{"model": "audio captioner", "dataset": "synthesized solo parts of chorales (CocoChorales)", "train_examples": 39062, "noise_aug": 0.002, "time_shift_ms": 100, "n_mels": 64, "hop_length": 320, "input": "log_mel", "spec_augment": true, "win_length": 400, "tokenizer": "word", "vocab_size": 56, "encoder_arch": "convnext", "encoder_isotropic": true, "encoder_norm": "layernorm", "encoder_activation": "gelu", "encoder_mlp_ratio": 4, "encoder_inner_norm": false, "encoder_drop_path": 0.05, "encoder_patch_size": [32, 4], "encoder_layers": 14, "encoder_width": 256, "encoder_kernel_size": 7, "fusion": "prefix", "decoder_width": 192, "decoder_layers": 10, "decoder_norm": "rmsnorm", "decoder_norm_position": "pre", "decoder_activation": "squared_relu", "decoder_mlp_ratio": 4, "decoder_head_dim": 16, "decoder_fused_qkv": false, "decoder_bias": "all", "decoder_qk_norm": true, "decoder_parallel_block": false, "decoder_inner_norm": true, "decoder_kv_group_size": 2, "decoder_positions": "learned", "decoder_prefix_bidirectional": false, "decoder_connector": "linear", "decoder_tie_embeddings": false, "init": "torch_default", "residual_init": "none", "optimizer": "nadamw", "lr": 0.00084, "beta1": 0.9, "beta2": 0.99, "eps": 1e-06, "l1_shrink": 0.003, "cautious_weight_decay": true, "steps": 8400, "batch_size": 64, "epochs": 13.8, "lr_schedule": "linear", "final_lr_fraction": 0.01, "warmup_steps": 1680, "weight_decay": 0.2}
Rows from block 4 of the audio encoder of a small audio captioner, named by matrix and row number. Rows with one number belong to one neuron. Each number is 200 + 20 x the weight over its row's rms, rounded and kept within 0 to 999. All counts start at 0.
Before each neuron's rows are labels from the 100 clips, of 14976, where the neuron reaches its highest value: "peak on" is the class under the peak. Only what is clearly more common there than usual is listed. The data: synthesized solo parts of chorales (CocoChorales).
# fc1: MLP up (encoder.blocks.4.mlp.fc1.weight, 1024x256), inputs 172-255
# fc2: MLP down (encoder.blocks.4.mlp.fc2.weight, 256x1024, transposed), outputs 172-255

peak on: silence
fc1.174,196,218,265,213,191,204,204,215,190,200,200,196,177,218,219,196,229,200,232,199,207,234,234,173,251,169,201,200,214,191,183,181,219,201,202,222,188,241,199,197,180,170,198,272,210,196,199,218,179,177,189,225,192,183,179,180,221,238,207,186,217,218,213,198,194,199,164,186,191,200,191,180,175,207,228,198,164,231,205,189,219,222,206,148
fc2.174,203,251,192,219,187,207,231,193,211,198,219,184,202,172,140,215,231,247,185,216,195,183,215,261,206,245,194,167,210,155,206,177,194,221,208,206,196,242,206,227,221,220,200,203,203,198,214,191,198,170,222,193,193,184,204,220,181,190,214,215,199,214,198,206,212,250,185,191,233,169,219,199,172,259,204,234,187,177,195,205,227,221,184,207

peak on: silence
fc1.355,191,204,183,224,216,167,159,235,185,203,209,239,190,205,201,247,213,203,196,213,199,195,220,197,165,210,192,213,198,189,189,165,251,172,207,175,213,235,205,196,216,221,181,198,171,194,174,196,214,180,174,169,216,159,201,206,153,201,220,189,200,211,193,220,247,194,201,210,195,227,184,217,195,213,223,193,203,164,160,195,181,193,227,190
fc2.355,158,158,227,200,172,191,167,191,218,194,221,199,180,201,186,163,205,223,195,244,195,203,235,211,194,185,213,165,196,186,200,196,198,224,214,209,219,197,219,180,200,181,189,216,196,199,193,186,185,198,194,231,200,190,213,204,218,229,199,225,211,224,206,214,206,224,224,199,211,201,197,203,200,195,180,202,179,192,199,224,217,256,191,200

peak on: F4
fc1.327,228,220,199,199,183,214,204,281,193,223,202,212,193,179,252,204,259,206,195,258,187,197,199,224,189,200,215,190,197,215,176,194,206,200,206,180,220,170,224,207,212,224,190,188,205,176,211,242,199,179,182,208,219,208,197,201,208,194,164,211,220,203,206,228,154,179,150,177,203,229,187,211,199,201,181,207,208,195,184,209,194,200,206,151
fc2.327,236,192,216,177,196,212,205,187,205,227,184,201,185,200,199,232,218,226,200,192,219,207,185,213,219,193,201,171,227,204,221,198,203,197,199,189,197,217,216,200,188,184,203,180,213,200,200,212,171,190,160,190,200,169,208,142,199,216,187,238,215,209,165,179,187,214,194,187,199,233,198,159,175,208,207,231,214,215,197,234,234,260,182,175

peak on: C#5
fc1.265,208,172,199,191,189,203,170,226,185,195,196,164,189,223,163,203,178,187,188,198,193,245,193,202,205,200,193,187,268,183,201,175,205,213,208,179,176,245,197,211,236,194,213,207,194,184,196,189,183,209,201,197,186,183,193,191,206,193,197,192,190,223,224,191,229,203,199,195,185,212,207,235,195,211,212,213,212,156,215,200,205,195,214,213
fc2.265,214,219,210,196,185,177,206,224,182,243,203,206,213,198,200,185,201,196,193,225,200,229,211,221,182,188,206,197,211,216,193,203,199,156,208,178,223,201,185,222,199,209,170,202,210,201,201,214,193,195,218,208,187,195,203,188,199,200,214,193,218,217,218,255,217,216,199,231,200,220,226,180,219,214,203,148,197,154,204,150,199,196,201,207

peak on: silence
fc1.754,194,197,184,212,204,194,204,190,198,183,211,204,223,191,176,204,225,176,200,244,213,204,203,186,215,218,218,217,168,216,190,211,193,200,187,172,229,179,198,159,152,165,241,205,216,190,201,216,176,196,198,176,190,203,198,240,157,200,197,166,199,202,188,223,202,211,214,207,182,218,196,212,201,201,233,202,202,210,211,205,197,173,223,159
fc2.754,149,205,234,194,206,200,202,205,221,168,201,208,218,223,160,186,203,217,172,172,195,199,242,195,183,222,203,178,182,200,178,200,171,182,231,221,208,199,167,205,215,200,187,210,192,200,183,202,206,224,234,184,172,219,209,208,201,164,193,241,212,194,234,201,199,210,187,200,201,209,200,215,200,204,197,187,211,201,198,221,219,173,195,196

peak on: D4; C#4
fc1.349,202,201,165,185,213,187,204,206,178,173,161,194,196,165,203,224,210,229,223,206,176,202,206,202,222,211,215,204,207,198,189,172,210,197,204,231,213,188,199,208,201,206,182,169,204,191,227,183,182,160,184,193,189,199,198,217,152,214,187,234,208,194,159,193,199,205,201,214,217,231,185,192,215,202,220,199,216,208,233,200,226,195,186,176
fc2.349,185,178,195,202,219,190,169,237,260,191,181,198,215,204,160,184,181,184,198,192,176,221,205,200,196,186,218,178,201,208,185,209,172,198,184,164,244,180,160,193,207,189,191,193,202,197,199,207,204,209,187,206,218,198,204,190,217,202,167,177,222,199,226,206,188,162,198,226,207,195,233,191,182,197,211,191,213,188,199,219,160,209,239,191

peak on: E4
fc1.246,212,204,204,180,182,244,146,213,192,201,197,220,233,166,202,211,221,193,174,202,204,242,225,200,171,195,220,217,178,195,192,205,229,193,225,194,179,232,209,198,209,201,200,222,152,165,203,163,203,199,190,202,202,172,212,220,212,189,186,216,227,205,222,204,196,181,168,215,202,185,156,230,183,192,217,205,172,172,208,199,162,198,222,200
fc2.246,207,218,201,196,200,200,172,225,189,201,211,206,203,203,213,186,188,222,219,210,201,188,201,204,223,172,190,175,185,212,223,218,214,167,196,198,207,187,178,200,201,196,204,203,207,205,182,200,198,193,157,193,248,194,200,207,184,217,177,203,212,210,158,202,141,196,201,215,204,157,177,229,186,172,187,203,194,206,189,202,182,198,191,182

peak on: F5
fc1.540,217,207,186,225,187,180,233,206,217,167,206,168,252,212,203,229,200,173,202,194,190,166,227,218,230,214,231,189,190,145,193,240,205,190,227,148,200,202,210,170,218,198,204,196,163,179,207,207,185,174,187,195,200,190,210,181,199,192,224,173,211,201,237,215,194,198,179,207,199,184,146,181,207,209,214,200,214,174,175,180,179,209,175,186
fc2.540,216,185,198,193,182,236,204,185,202,212,204,197,213,195,215,252,229,230,189,198,181,201,200,196,171,202,197,179,202,193,231,171,177,182,170,145,245,215,260,156,210,154,184,178,231,220,203,203,214,208,193,187,176,192,193,193,240,174,201,187,176,194,202,201,211,179,201,162,207,213,195,157,254,198,208,204,214,199,197,186,185,213,216,208

peak on: F4
fc1.225,195,222,185,207,218,185,202,214,197,184,200,190,216,200,219,190,204,195,214,193,233,185,229,230,211,202,186,173,194,215,197,193,190,180,199,181,217,159,191,176,217,252,221,192,163,207,178,205,208,229,166,210,229,209,157,241,175,230,225,186,204,196,181,254,215,191,190,180,203,162,176,163,221,207,197,204,200,212,229,230,164,177,142,184
fc2.225,184,189,193,213,211,181,210,219,219,191,194,209,200,185,197,195,206,200,201,185,179,173,218,155,195,203,222,203,192,193,217,204,172,212,189,217,195,179,189,225,180,184,202,190,219,200,179,199,195,170,180,165,200,223,196,200,204,192,210,172,161,183,236,161,236,204,210,182,178,200,234,217,230,202,160,221,219,197,250,201,196,211,247,180

peak on: F4
fc1.646,186,218,198,190,196,180,226,250,188,198,205,183,190,199,199,158,216,218,198,194,197,182,182,200,215,211,155,208,207,198,174,205,186,176,210,204,224,221,178,169,208,203,225,212,197,199,185,243,217,194,202,221,219,200,205,191,183,243,233,194,233,200,193,225,243,210,228,208,200,180,180,199,201,237,192,200,219,194,193,176,173,180,157,186
fc2.646,163,161,217,201,202,217,204,188,198,217,209,213,198,188,179,193,214,202,169,196,206,196,230,182,157,197,211,178,188,157,204,197,168,227,168,216,221,259,203,237,154,195,185,192,203,213,203,211,195,187,212,168,191,207,207,225,202,192,203,210,193,160,245,182,216,234,184,184,209,202,220,171,197,231,170,193,218,229,223,227,199,211,214,202

peak on: E4
fc1.319,220,241,231,220,197,251,169,192,195,174,223,193,218,196,216,240,203,170,196,206,231,218,226,185,186,172,200,192,197,202,193,199,206,174,200,198,204,212,191,190,205,213,200,199,181,196,173,180,218,222,228,206,210,216,187,215,210,197,204,208,221,201,265,201,194,191,175,205,209,196,198,202,224,178,253,181,156,210,197,212,183,182,180,200
fc2.319,199,218,185,202,219,208,217,218,198,217,217,208,237,201,204,204,210,227,206,194,198,167,212,196,238,194,202,195,201,217,240,240,192,232,177,211,213,146,174,215,200,160,204,197,210,175,178,187,200,184,142,207,218,183,206,186,183,201,206,160,175,202,193,189,189,204,206,183,198,157,193,243,201,217,166,237,204,158,241,201,227,204,187,191

peak on: silence
fc1.675,207,204,193,209,199,229,198,198,186,185,206,184,208,185,207,210,205,205,191,236,205,173,227,184,243,170,210,234,170,199,201,174,186,187,191,202,163,226,187,200,184,221,202,192,225,189,186,194,205,211,193,170,153,196,208,208,181,231,207,193,205,162,200,219,173,197,211,198,201,168,192,200,181,220,200,228,190,200,193,221,158,207,229,196
fc2.675,183,203,239,163,188,203,199,188,165,211,218,203,201,171,189,208,202,182,193,168,198,200,227,215,223,233,173,219,161,202,182,186,232,196,222,204,207,210,240,178,171,209,195,209,199,215,203,210,225,236,202,176,176,205,237,191,198,214,201,206,196,210,202,210,201,231,211,202,177,228,216,212,222,177,205,202,223,239,178,159,210,195,194,172

peak on: D4
fc1.346,183,238,182,186,179,196,200,206,241,217,197,185,225,192,196,250,226,188,200,177,207,218,213,215,178,150,238,174,224,206,183,195,214,196,172,134,210,205,200,201,184,202,219,205,156,179,195,199,215,216,224,206,199,189,180,179,208,203,201,187,199,179,191,214,182,187,200,170,173,204,165,205,227,201,216,206,149,175,191,206,196,166,203,194
fc2.346,190,188,206,208,210,162,188,200,212,212,228,221,222,204,192,180,190,200,186,200,193,201,198,196,180,197,199,186,194,223,229,171,174,164,189,244,179,175,157,201,201,170,200,189,171,201,204,209,202,214,174,206,202,211,235,193,170,212,184,216,198,205,181,182,166,183,176,202,198,206,206,210,193,151,163,200,250,178,247,200,200,237,212,175

peak on: C#5; C#3
fc1.479,232,206,201,192,199,199,207,194,156,175,199,225,234,219,161,191,181,208,197,189,183,223,207,254,213,195,211,210,206,191,178,190,200,190,218,220,193,174,202,226,212,179,183,185,194,213,187,160,171,187,203,194,225,179,199,192,192,237,176,211,210,223,184,196,233,166,183,208,209,197,212,213,205,222,190,214,180,177,206,212,203,200,222,206
fc2.479,199,201,214,171,214,197,184,237,203,194,179,173,213,200,208,186,214,199,194,200,177,226,217,204,239,204,193,156,186,220,189,196,230,200,210,171,194,192,201,199,204,200,175,177,200,194,227,207,207,209,188,197,222,198,205,197,202,200,215,205,199,225,201,227,186,168,245,209,177,205,197,176,160,207,221,177,202,211,180,226,198,186,226,181

peak on: F4; G#3
fc1.12,208,211,182,200,212,198,171,218,171,226,192,205,187,171,214,204,238,225,237,195,190,211,227,222,197,197,217,186,180,220,208,183,187,171,214,158,219,204,168,163,210,252,207,206,160,186,194,204,195,209,174,201,226,194,190,219,166,228,233,206,182,201,202,223,200,210,221,211,191,173,194,183,214,211,170,226,211,191,187,262,153,188,167,191
fc2.12,147,166,229,227,176,168,168,221,211,199,218,201,187,172,209,211,191,172,207,196,218,186,205,179,194,190,199,234,207,222,183,216,224,222,190,212,197,197,206,219,141,188,211,206,206,221,195,213,202,191,201,187,229,221,195,194,202,219,206,182,174,206,185,209,194,217,183,191,156,196,226,207,199,193,172,215,224,191,242,204,198,212,213,202

peak on: C#5; C#4
fc1.619,211,213,215,202,183,194,190,206,216,190,227,186,246,226,227,203,197,231,228,244,192,188,201,205,195,203,199,202,179,198,220,200,191,231,187,220,199,189,178,205,200,214,205,195,171,188,205,212,174,157,232,235,191,215,186,209,175,222,209,222,191,193,191,184,168,190,199,218,175,211,198,201,200,198,201,175,196,179,217,184,201,201,241,173
fc2.619,198,209,204,214,185,192,179,183,212,188,219,206,220,185,197,205,205,210,179,219,232,180,230,161,186,197,227,221,169,253,187,192,204,201,198,194,214,186,194,206,225,219,172,200,168,192,203,225,204,225,208,173,178,227,197,266,204,194,165,216,187,200,202,206,160,232,171,229,203,196,197,205,212,198,171,228,203,199,225,188,200,222,231,204

peak on: D4
fc1.199,222,191,170,235,185,195,167,237,208,203,217,205,212,154,230,202,204,215,242,237,234,197,206,196,224,198,199,210,241,198,144,194,205,180,247,201,200,221,178,169,195,207,208,204,150,161,189,214,197,136,181,166,192,200,202,201,186,204,218,201,175,215,189,213,184,201,227,199,203,197,211,186,217,215,217,211,184,200,209,198,193,163,215,185
fc2.199,161,185,170,186,192,179,215,197,201,205,206,176,180,201,174,183,202,233,217,254,181,202,226,208,189,221,229,181,201,166,201,175,216,215,167,218,189,198,211,227,182,179,220,219,152,217,198,184,183,199,201,247,205,181,199,197,196,201,184,190,221,177,213,201,198,198,193,193,209,206,206,199,171,199,176,208,203,211,197,207,219,277,200,203

peak on: silence
fc1.579,215,183,199,228,186,189,140,229,202,195,225,222,196,175,202,270,208,197,223,187,242,209,214,211,196,209,163,227,203,190,180,175,223,190,233,217,221,197,201,181,221,228,202,175,178,195,168,192,183,176,212,147,230,199,222,232,178,212,192,184,181,208,194,214,192,181,231,246,218,239,200,214,198,204,207,223,196,216,212,179,187,169,214,179
fc2.579,203,178,190,204,203,198,164,197,240,186,242,175,212,203,182,163,198,212,184,257,225,204,212,176,230,171,200,186,200,183,197,205,200,226,192,201,189,200,179,193,199,218,243,201,191,202,196,186,205,209,197,253,238,173,202,208,243,252,193,203,204,182,198,191,194,203,202,190,214,177,192,202,191,201,185,230,185,206,216,238,182,225,188,205

peak on: F4; F5
fc1.331,191,226,202,214,206,171,190,202,191,206,239,185,209,220,182,229,218,175,225,203,211,224,204,231,190,188,194,175,227,200,200,176,192,175,187,201,201,196,218,198,198,237,199,201,166,198,198,220,227,206,175,167,214,232,167,197,185,235,230,201,207,205,196,211,198,186,199,156,185,161,191,199,253,193,206,169,184,200,226,228,205,159,153,182
fc2.331,200,213,147,197,202,193,202,227,236,200,198,206,195,209,168,199,212,227,225,177,181,191,218,197,186,206,196,211,142,162,224,190,188,223,200,214,173,200,192,267,197,174,206,166,200,177,202,172,200,187,197,205,235,206,219,206,208,210,233,182,158,186,194,145,200,195,229,175,156,189,220,214,206,192,186,207,204,176,215,198,206,237,224,173

peak on: C#5
fc1.689,168,194,180,201,192,203,194,200,191,241,201,192,229,199,166,198,184,201,194,164,201,197,224,205,192,171,222,143,205,191,186,232,235,207,217,180,207,205,173,183,195,176,213,240,207,192,193,213,227,210,184,210,206,217,180,200,213,196,198,200,234,208,194,200,220,184,204,203,200,191,141,213,199,241,205,191,226,189,217,187,216,244,191,167
fc2.689,193,236,210,204,213,219,210,197,185,208,210,233,164,195,240,211,194,235,201,184,223,194,183,197,199,213,189,183,221,190,211,206,203,173,206,192,214,190,209,192,217,170,165,188,241,206,178,177,185,219,233,171,200,175,190,197,202,178,206,204,194,203,199,170,229,172,213,227,188,191,165,203,198,205,217,182,213,163,179,191,205,187,203,200

peak on: E4
fc1.309,201,212,220,214,192,186,176,207,166,200,211,188,203,196,199,209,200,200,233,204,222,194,200,163,222,220,220,194,239,164,204,168,217,194,209,222,208,202,189,177,207,200,203,199,163,207,179,218,226,197,193,229,206,216,194,189,203,227,210,200,220,201,221,173,196,199,205,209,195,235,202,227,200,211,200,215,169,194,220,190,239,146,226,186
fc2.309,211,194,189,223,228,223,194,167,227,202,196,209,167,193,185,210,203,182,206,194,204,186,204,227,161,169,208,183,229,205,210,197,204,246,183,167,196,189,204,235,224,184,195,200,213,192,182,206,184,160,202,203,199,213,186,264,199,200,256,203,180,192,192,225,160,228,196,186,204,146,194,194,175,202,188,186,196,170,249,193,199,228,185,230

peak on: F5
fc1.575,203,222,184,213,211,237,161,195,173,213,181,155,188,201,171,229,222,186,210,201,199,198,226,200,220,197,179,176,192,200,183,192,200,170,221,223,194,214,200,157,163,186,225,220,199,209,219,191,230,200,199,204,196,190,176,200,192,189,175,207,219,200,235,197,186,203,174,184,197,193,162,195,239,186,201,234,178,198,220,201,188,162,175,224
fc2.575,199,215,227,188,196,198,187,226,216,196,200,248,180,202,162,215,211,198,191,192,193,147,225,214,215,173,213,170,173,204,186,200,195,194,201,190,208,158,192,196,200,200,220,181,224,200,202,197,179,196,179,166,174,178,186,176,164,208,206,199,180,180,245,219,238,209,231,218,160,197,253,189,192,222,200,172,177,258,237,202,192,214,208,175

peak on: E4
fc1.26,180,203,201,205,198,209,199,173,217,196,189,182,208,205,216,197,227,184,182,273,193,200,216,201,197,210,247,178,200,203,180,196,232,226,240,207,192,170,172,188,206,190,187,204,218,216,205,208,228,232,172,172,187,218,202,189,196,213,201,192,203,224,195,197,168,166,190,223,198,277,202,244,220,209,206,218,194,179,217,170,223,204,229,231
fc2.26,197,196,205,202,221,219,193,204,186,198,208,200,192,201,207,191,204,161,230,171,200,176,199,205,218,210,201,207,222,192,223,194,230,207,221,188,181,155,200,194,186,199,182,216,200,206,158,204,191,213,185,213,208,225,198,142,198,205,226,172,194,199,179,195,148,200,263,223,194,193,205,229,202,185,240,242,234,188,197,197,225,210,203,192

peak on: F3
fc1.77,186,197,198,213,194,193,184,196,234,183,190,184,231,211,211,222,232,219,209,185,209,199,230,204,209,174,183,201,187,213,196,208,229,200,185,202,211,233,174,184,253,193,214,186,232,219,199,185,186,161,192,201,190,184,202,224,202,247,203,218,229,205,213,210,214,207,217,221,179,203,167,218,182,166,199,213,167,187,214,200,232,202,168,197
fc2.77,225,169,195,188,207,214,200,200,214,219,187,214,208,213,191,211,218,207,196,187,198,202,188,198,203,193,231,168,215,221,207,200,213,197,169,151,200,176,223,185,219,206,190,193,199,196,186,220,201,214,185,213,194,220,198,192,242,197,174,217,210,207,201,223,202,158,230,197,200,167,223,177,205,201,203,188,188,176,198,202,209,228,216,191

peak on: C#5
fc1.128,220,183,197,184,170,197,196,167,248,233,164,207,216,197,200,175,232,211,168,215,196,203,187,190,201,180,236,201,198,161,201,188,238,220,224,193,218,203,195,167,203,241,174,173,197,165,195,186,178,198,138,222,195,171,230,206,202,205,200,162,214,214,192,218,225,213,211,233,170,180,236,213,203,224,220,237,222,178,190,196,202,171,199,188
fc2.128,163,200,214,153,203,196,186,210,181,228,196,205,200,156,205,204,180,145,202,150,226,200,244,187,200,175,182,214,205,217,200,203,196,219,198,166,213,196,217,201,169,186,243,219,226,191,169,224,203,197,194,195,219,246,191,192,210,183,194,173,158,192,221,183,196,194,194,164,211,197,198,204,205,199,208,223,206,219,201,196,170,240,200,198

peak on: E4
fc1.748,192,248,225,197,149,201,200,189,187,201,182,215,239,222,191,181,219,182,211,215,221,217,215,210,194,199,182,223,206,211,162,238,200,178,196,165,203,190,216,195,192,242,181,217,164,193,185,178,221,202,209,210,162,187,183,181,204,174,191,204,235,177,227,198,197,201,183,175,192,149,184,231,200,226,213,185,175,195,225,195,180,199,192,182
fc2.748,209,224,204,188,224,210,210,220,197,210,228,205,214,198,189,217,211,226,202,185,187,190,192,199,231,192,200,165,172,191,221,210,180,200,200,217,188,207,182,208,239,186,196,142,202,174,195,181,205,196,154,185,197,190,173,219,196,201,199,189,156,205,202,176,194,181,197,208,205,150,198,225,181,207,188,221,198,145,198,227,204,198,166,186

peak on: F4
fc1.625,205,220,143,201,198,182,173,248,185,197,224,180,253,198,211,207,197,197,189,224,159,190,228,245,201,199,222,177,222,208,198,206,190,177,235,212,200,196,177,179,195,211,217,203,203,206,203,197,248,195,180,191,207,201,196,198,197,225,207,243,182,225,189,254,200,206,175,220,228,188,186,204,222,200,235,207,211,199,234,183,195,172,150,203
fc2.625,199,209,209,193,224,228,202,237,208,221,197,201,192,190,199,166,197,211,195,188,198,174,204,193,174,192,243,199,164,188,213,202,211,208,155,207,199,210,197,213,178,170,146,200,217,180,227,193,179,195,198,158,198,204,206,204,214,181,235,199,232,193,199,193,200,182,223,185,188,198,217,171,184,172,192,177,237,228,175,235,204,218,221,189

peak on: C#5; C#4
fc1.46,170,205,206,217,208,195,228,212,225,201,219,214,217,162,197,168,216,224,198,193,185,214,198,196,204,184,220,209,199,206,163,189,221,208,175,192,200,177,192,197,207,201,207,217,185,187,228,226,203,192,242,240,191,170,211,197,250,221,215,203,235,180,188,187,234,179,176,207,200,167,202,193,180,189,210,207,184,191,209,211,171,191,231,176
fc2.46,249,200,195,210,173,153,209,205,202,206,198,180,198,196,200,197,164,189,216,199,208,224,213,212,215,228,205,212,210,201,177,146,179,189,180,204,213,193,155,209,187,188,194,150,201,189,207,171,182,177,211,207,232,198,197,188,177,187,224,190,202,182,210,174,191,222,168,253,175,218,210,226,176,204,170,198,198,187,219,191,220,175,202,180

peak on: F3
fc1.498,144,203,208,238,152,243,177,208,184,199,199,201,230,214,192,216,207,229,222,216,217,198,192,232,195,202,208,237,161,232,180,213,200,237,199,152,247,211,201,163,202,222,203,185,202,204,178,201,200,181,203,200,205,165,206,194,214,206,176,178,205,208,204,179,208,208,204,207,201,224,201,169,209,162,203,232,201,197,187,218,213,197,167,214
fc2.498,197,207,175,197,220,204,201,214,206,204,195,193,200,229,188,177,205,215,200,193,197,204,202,198,174,175,187,170,180,169,201,192,214,198,201,212,227,193,191,187,224,180,217,203,206,177,221,196,167,229,169,198,229,182,228,204,221,191,180,239,220,178,204,197,199,202,210,220,210,178,207,177,151,213,219,197,198,237,199,215,193,176,218,192

peak on: F4
fc1.518,194,229,194,198,217,187,189,222,208,184,194,164,225,204,207,243,202,180,194,197,208,200,206,243,207,208,195,157,195,196,160,195,203,159,189,175,212,169,195,194,210,226,198,198,177,197,192,237,229,226,187,201,213,222,178,235,164,219,215,213,200,211,208,261,215,198,200,173,189,151,178,183,254,187,215,200,201,194,210,225,203,187,180,186
fc2.518,183,214,193,226,223,192,199,229,232,181,202,194,199,204,187,199,219,222,198,187,201,182,208,182,177,180,229,193,166,199,236,200,198,226,185,216,182,199,203,228,193,163,177,196,213,185,211,170,197,152,172,199,211,235,223,204,212,204,231,186,165,189,192,194,201,196,227,198,157,194,200,211,172,193,147,203,209,171,238,194,210,224,225,179

peak on: silence
fc1.187,188,207,192,196,204,216,195,171,222,209,183,191,220,203,180,160,202,171,182,220,201,194,199,187,196,202,234,178,232,190,191,169,232,207,196,198,183,189,191,204,181,195,214,200,225,180,176,220,153,198,214,220,197,239,186,180,180,196,153,172,197,165,209,226,210,191,164,241,185,225,205,229,216,201,223,202,172,233,210,227,198,189,218,205
fc2.187,175,190,186,142,218,241,183,210,179,163,200,203,199,191,181,203,193,206,204,172,219,195,242,196,212,159,165,207,201,210,210,207,205,249,228,186,189,202,195,193,209,184,237,179,200,203,185,214,246,196,159,185,218,198,177,198,223,215,183,203,175,202,210,223,185,226,196,184,202,178,191,211,256,239,195,200,210,223,185,215,200,236,216,230

peak on: E4
fc1.170,183,199,226,186,203,215,169,210,174,201,200,200,190,188,191,229,189,191,182,172,183,158,204,202,174,193,217,187,186,201,196,196,202,164,194,203,208,189,192,179,214,184,196,227,199,230,198,186,194,196,223,241,209,202,193,221,214,186,186,210,204,202,221,217,211,181,198,188,201,193,220,260,211,204,217,199,189,170,234,181,152,203,199,199
fc2.170,185,229,199,225,219,206,256,211,199,185,187,202,222,215,222,194,209,202,169,187,180,171,200,206,204,228,205,185,214,222,220,199,205,198,200,201,202,197,196,195,230,182,171,197,239,188,197,198,216,203,161,153,188,201,213,180,172,160,193,234,228,222,218,195,202,240,197,212,198,185,198,220,189,188,201,213,189,188,230,200,230,191,213,202

peak on: B3
fc1.245,180,201,193,196,173,199,186,201,170,239,224,214,195,171,194,200,232,215,188,200,188,229,203,186,213,179,181,194,220,189,175,188,216,202,198,182,199,165,208,232,209,191,199,206,188,158,225,212,197,192,199,218,210,199,226,204,216,189,177,195,214,182,219,195,228,202,189,212,149,185,161,204,199,215,227,205,174,202,215,218,210,158,211,197
fc2.245,187,200,205,211,195,176,193,207,201,195,218,191,150,204,216,190,179,196,208,218,211,212,208,179,193,212,200,204,219,203,217,176,232,213,191,205,189,202,209,203,200,197,186,184,225,189,211,192,200,149,167,185,196,162,205,204,160,216,220,185,195,231,182,192,184,178,186,251,155,154,220,198,201,190,186,192,195,190,189,181,236,222,209,191

peak on: silence
fc1.738,184,190,179,201,210,201,162,193,218,193,195,202,203,152,224,194,185,196,222,208,218,184,212,190,231,195,212,195,212,219,208,197,241,173,220,196,159,174,195,221,197,204,211,194,196,183,228,201,219,190,175,163,220,221,161,182,198,239,204,195,184,218,241,223,191,190,199,198,191,212,211,172,205,223,212,179,163,192,196,262,209,190,222,205
fc2.738,192,184,185,225,157,186,187,200,222,196,203,159,186,186,151,200,184,160,216,209,188,206,193,195,208,222,167,197,214,180,179,198,192,181,207,234,200,171,188,168,187,220,215,211,170,179,199,228,197,206,162,266,210,215,207,169,179,213,206,213,232,206,201,207,204,167,179,180,193,239,196,190,237,180,197,245,193,211,203,210,190,214,207,192

peak on: B3
fc1.394,177,164,189,176,208,189,191,218,155,207,217,205,193,219,203,242,201,197,195,206,197,246,222,186,226,207,160,187,159,179,196,188,236,221,189,214,206,208,234,227,203,169,211,207,203,197,240,205,207,216,191,197,219,215,194,173,214,213,183,192,205,199,209,210,191,219,185,204,179,175,182,168,175,209,239,212,185,212,200,202,233,187,225,189
fc2.394,202,197,195,203,187,195,192,189,180,189,221,221,184,192,195,173,226,181,184,199,215,178,203,203,194,241,210,196,203,212,233,217,207,220,181,199,200,209,234,222,198,221,209,221,203,186,203,188,215,191,200,181,202,217,213,237,172,194,199,224,188,214,200,227,201,189,174,182,164,163,232,212,200,185,204,195,199,227,205,228,220,209,191,208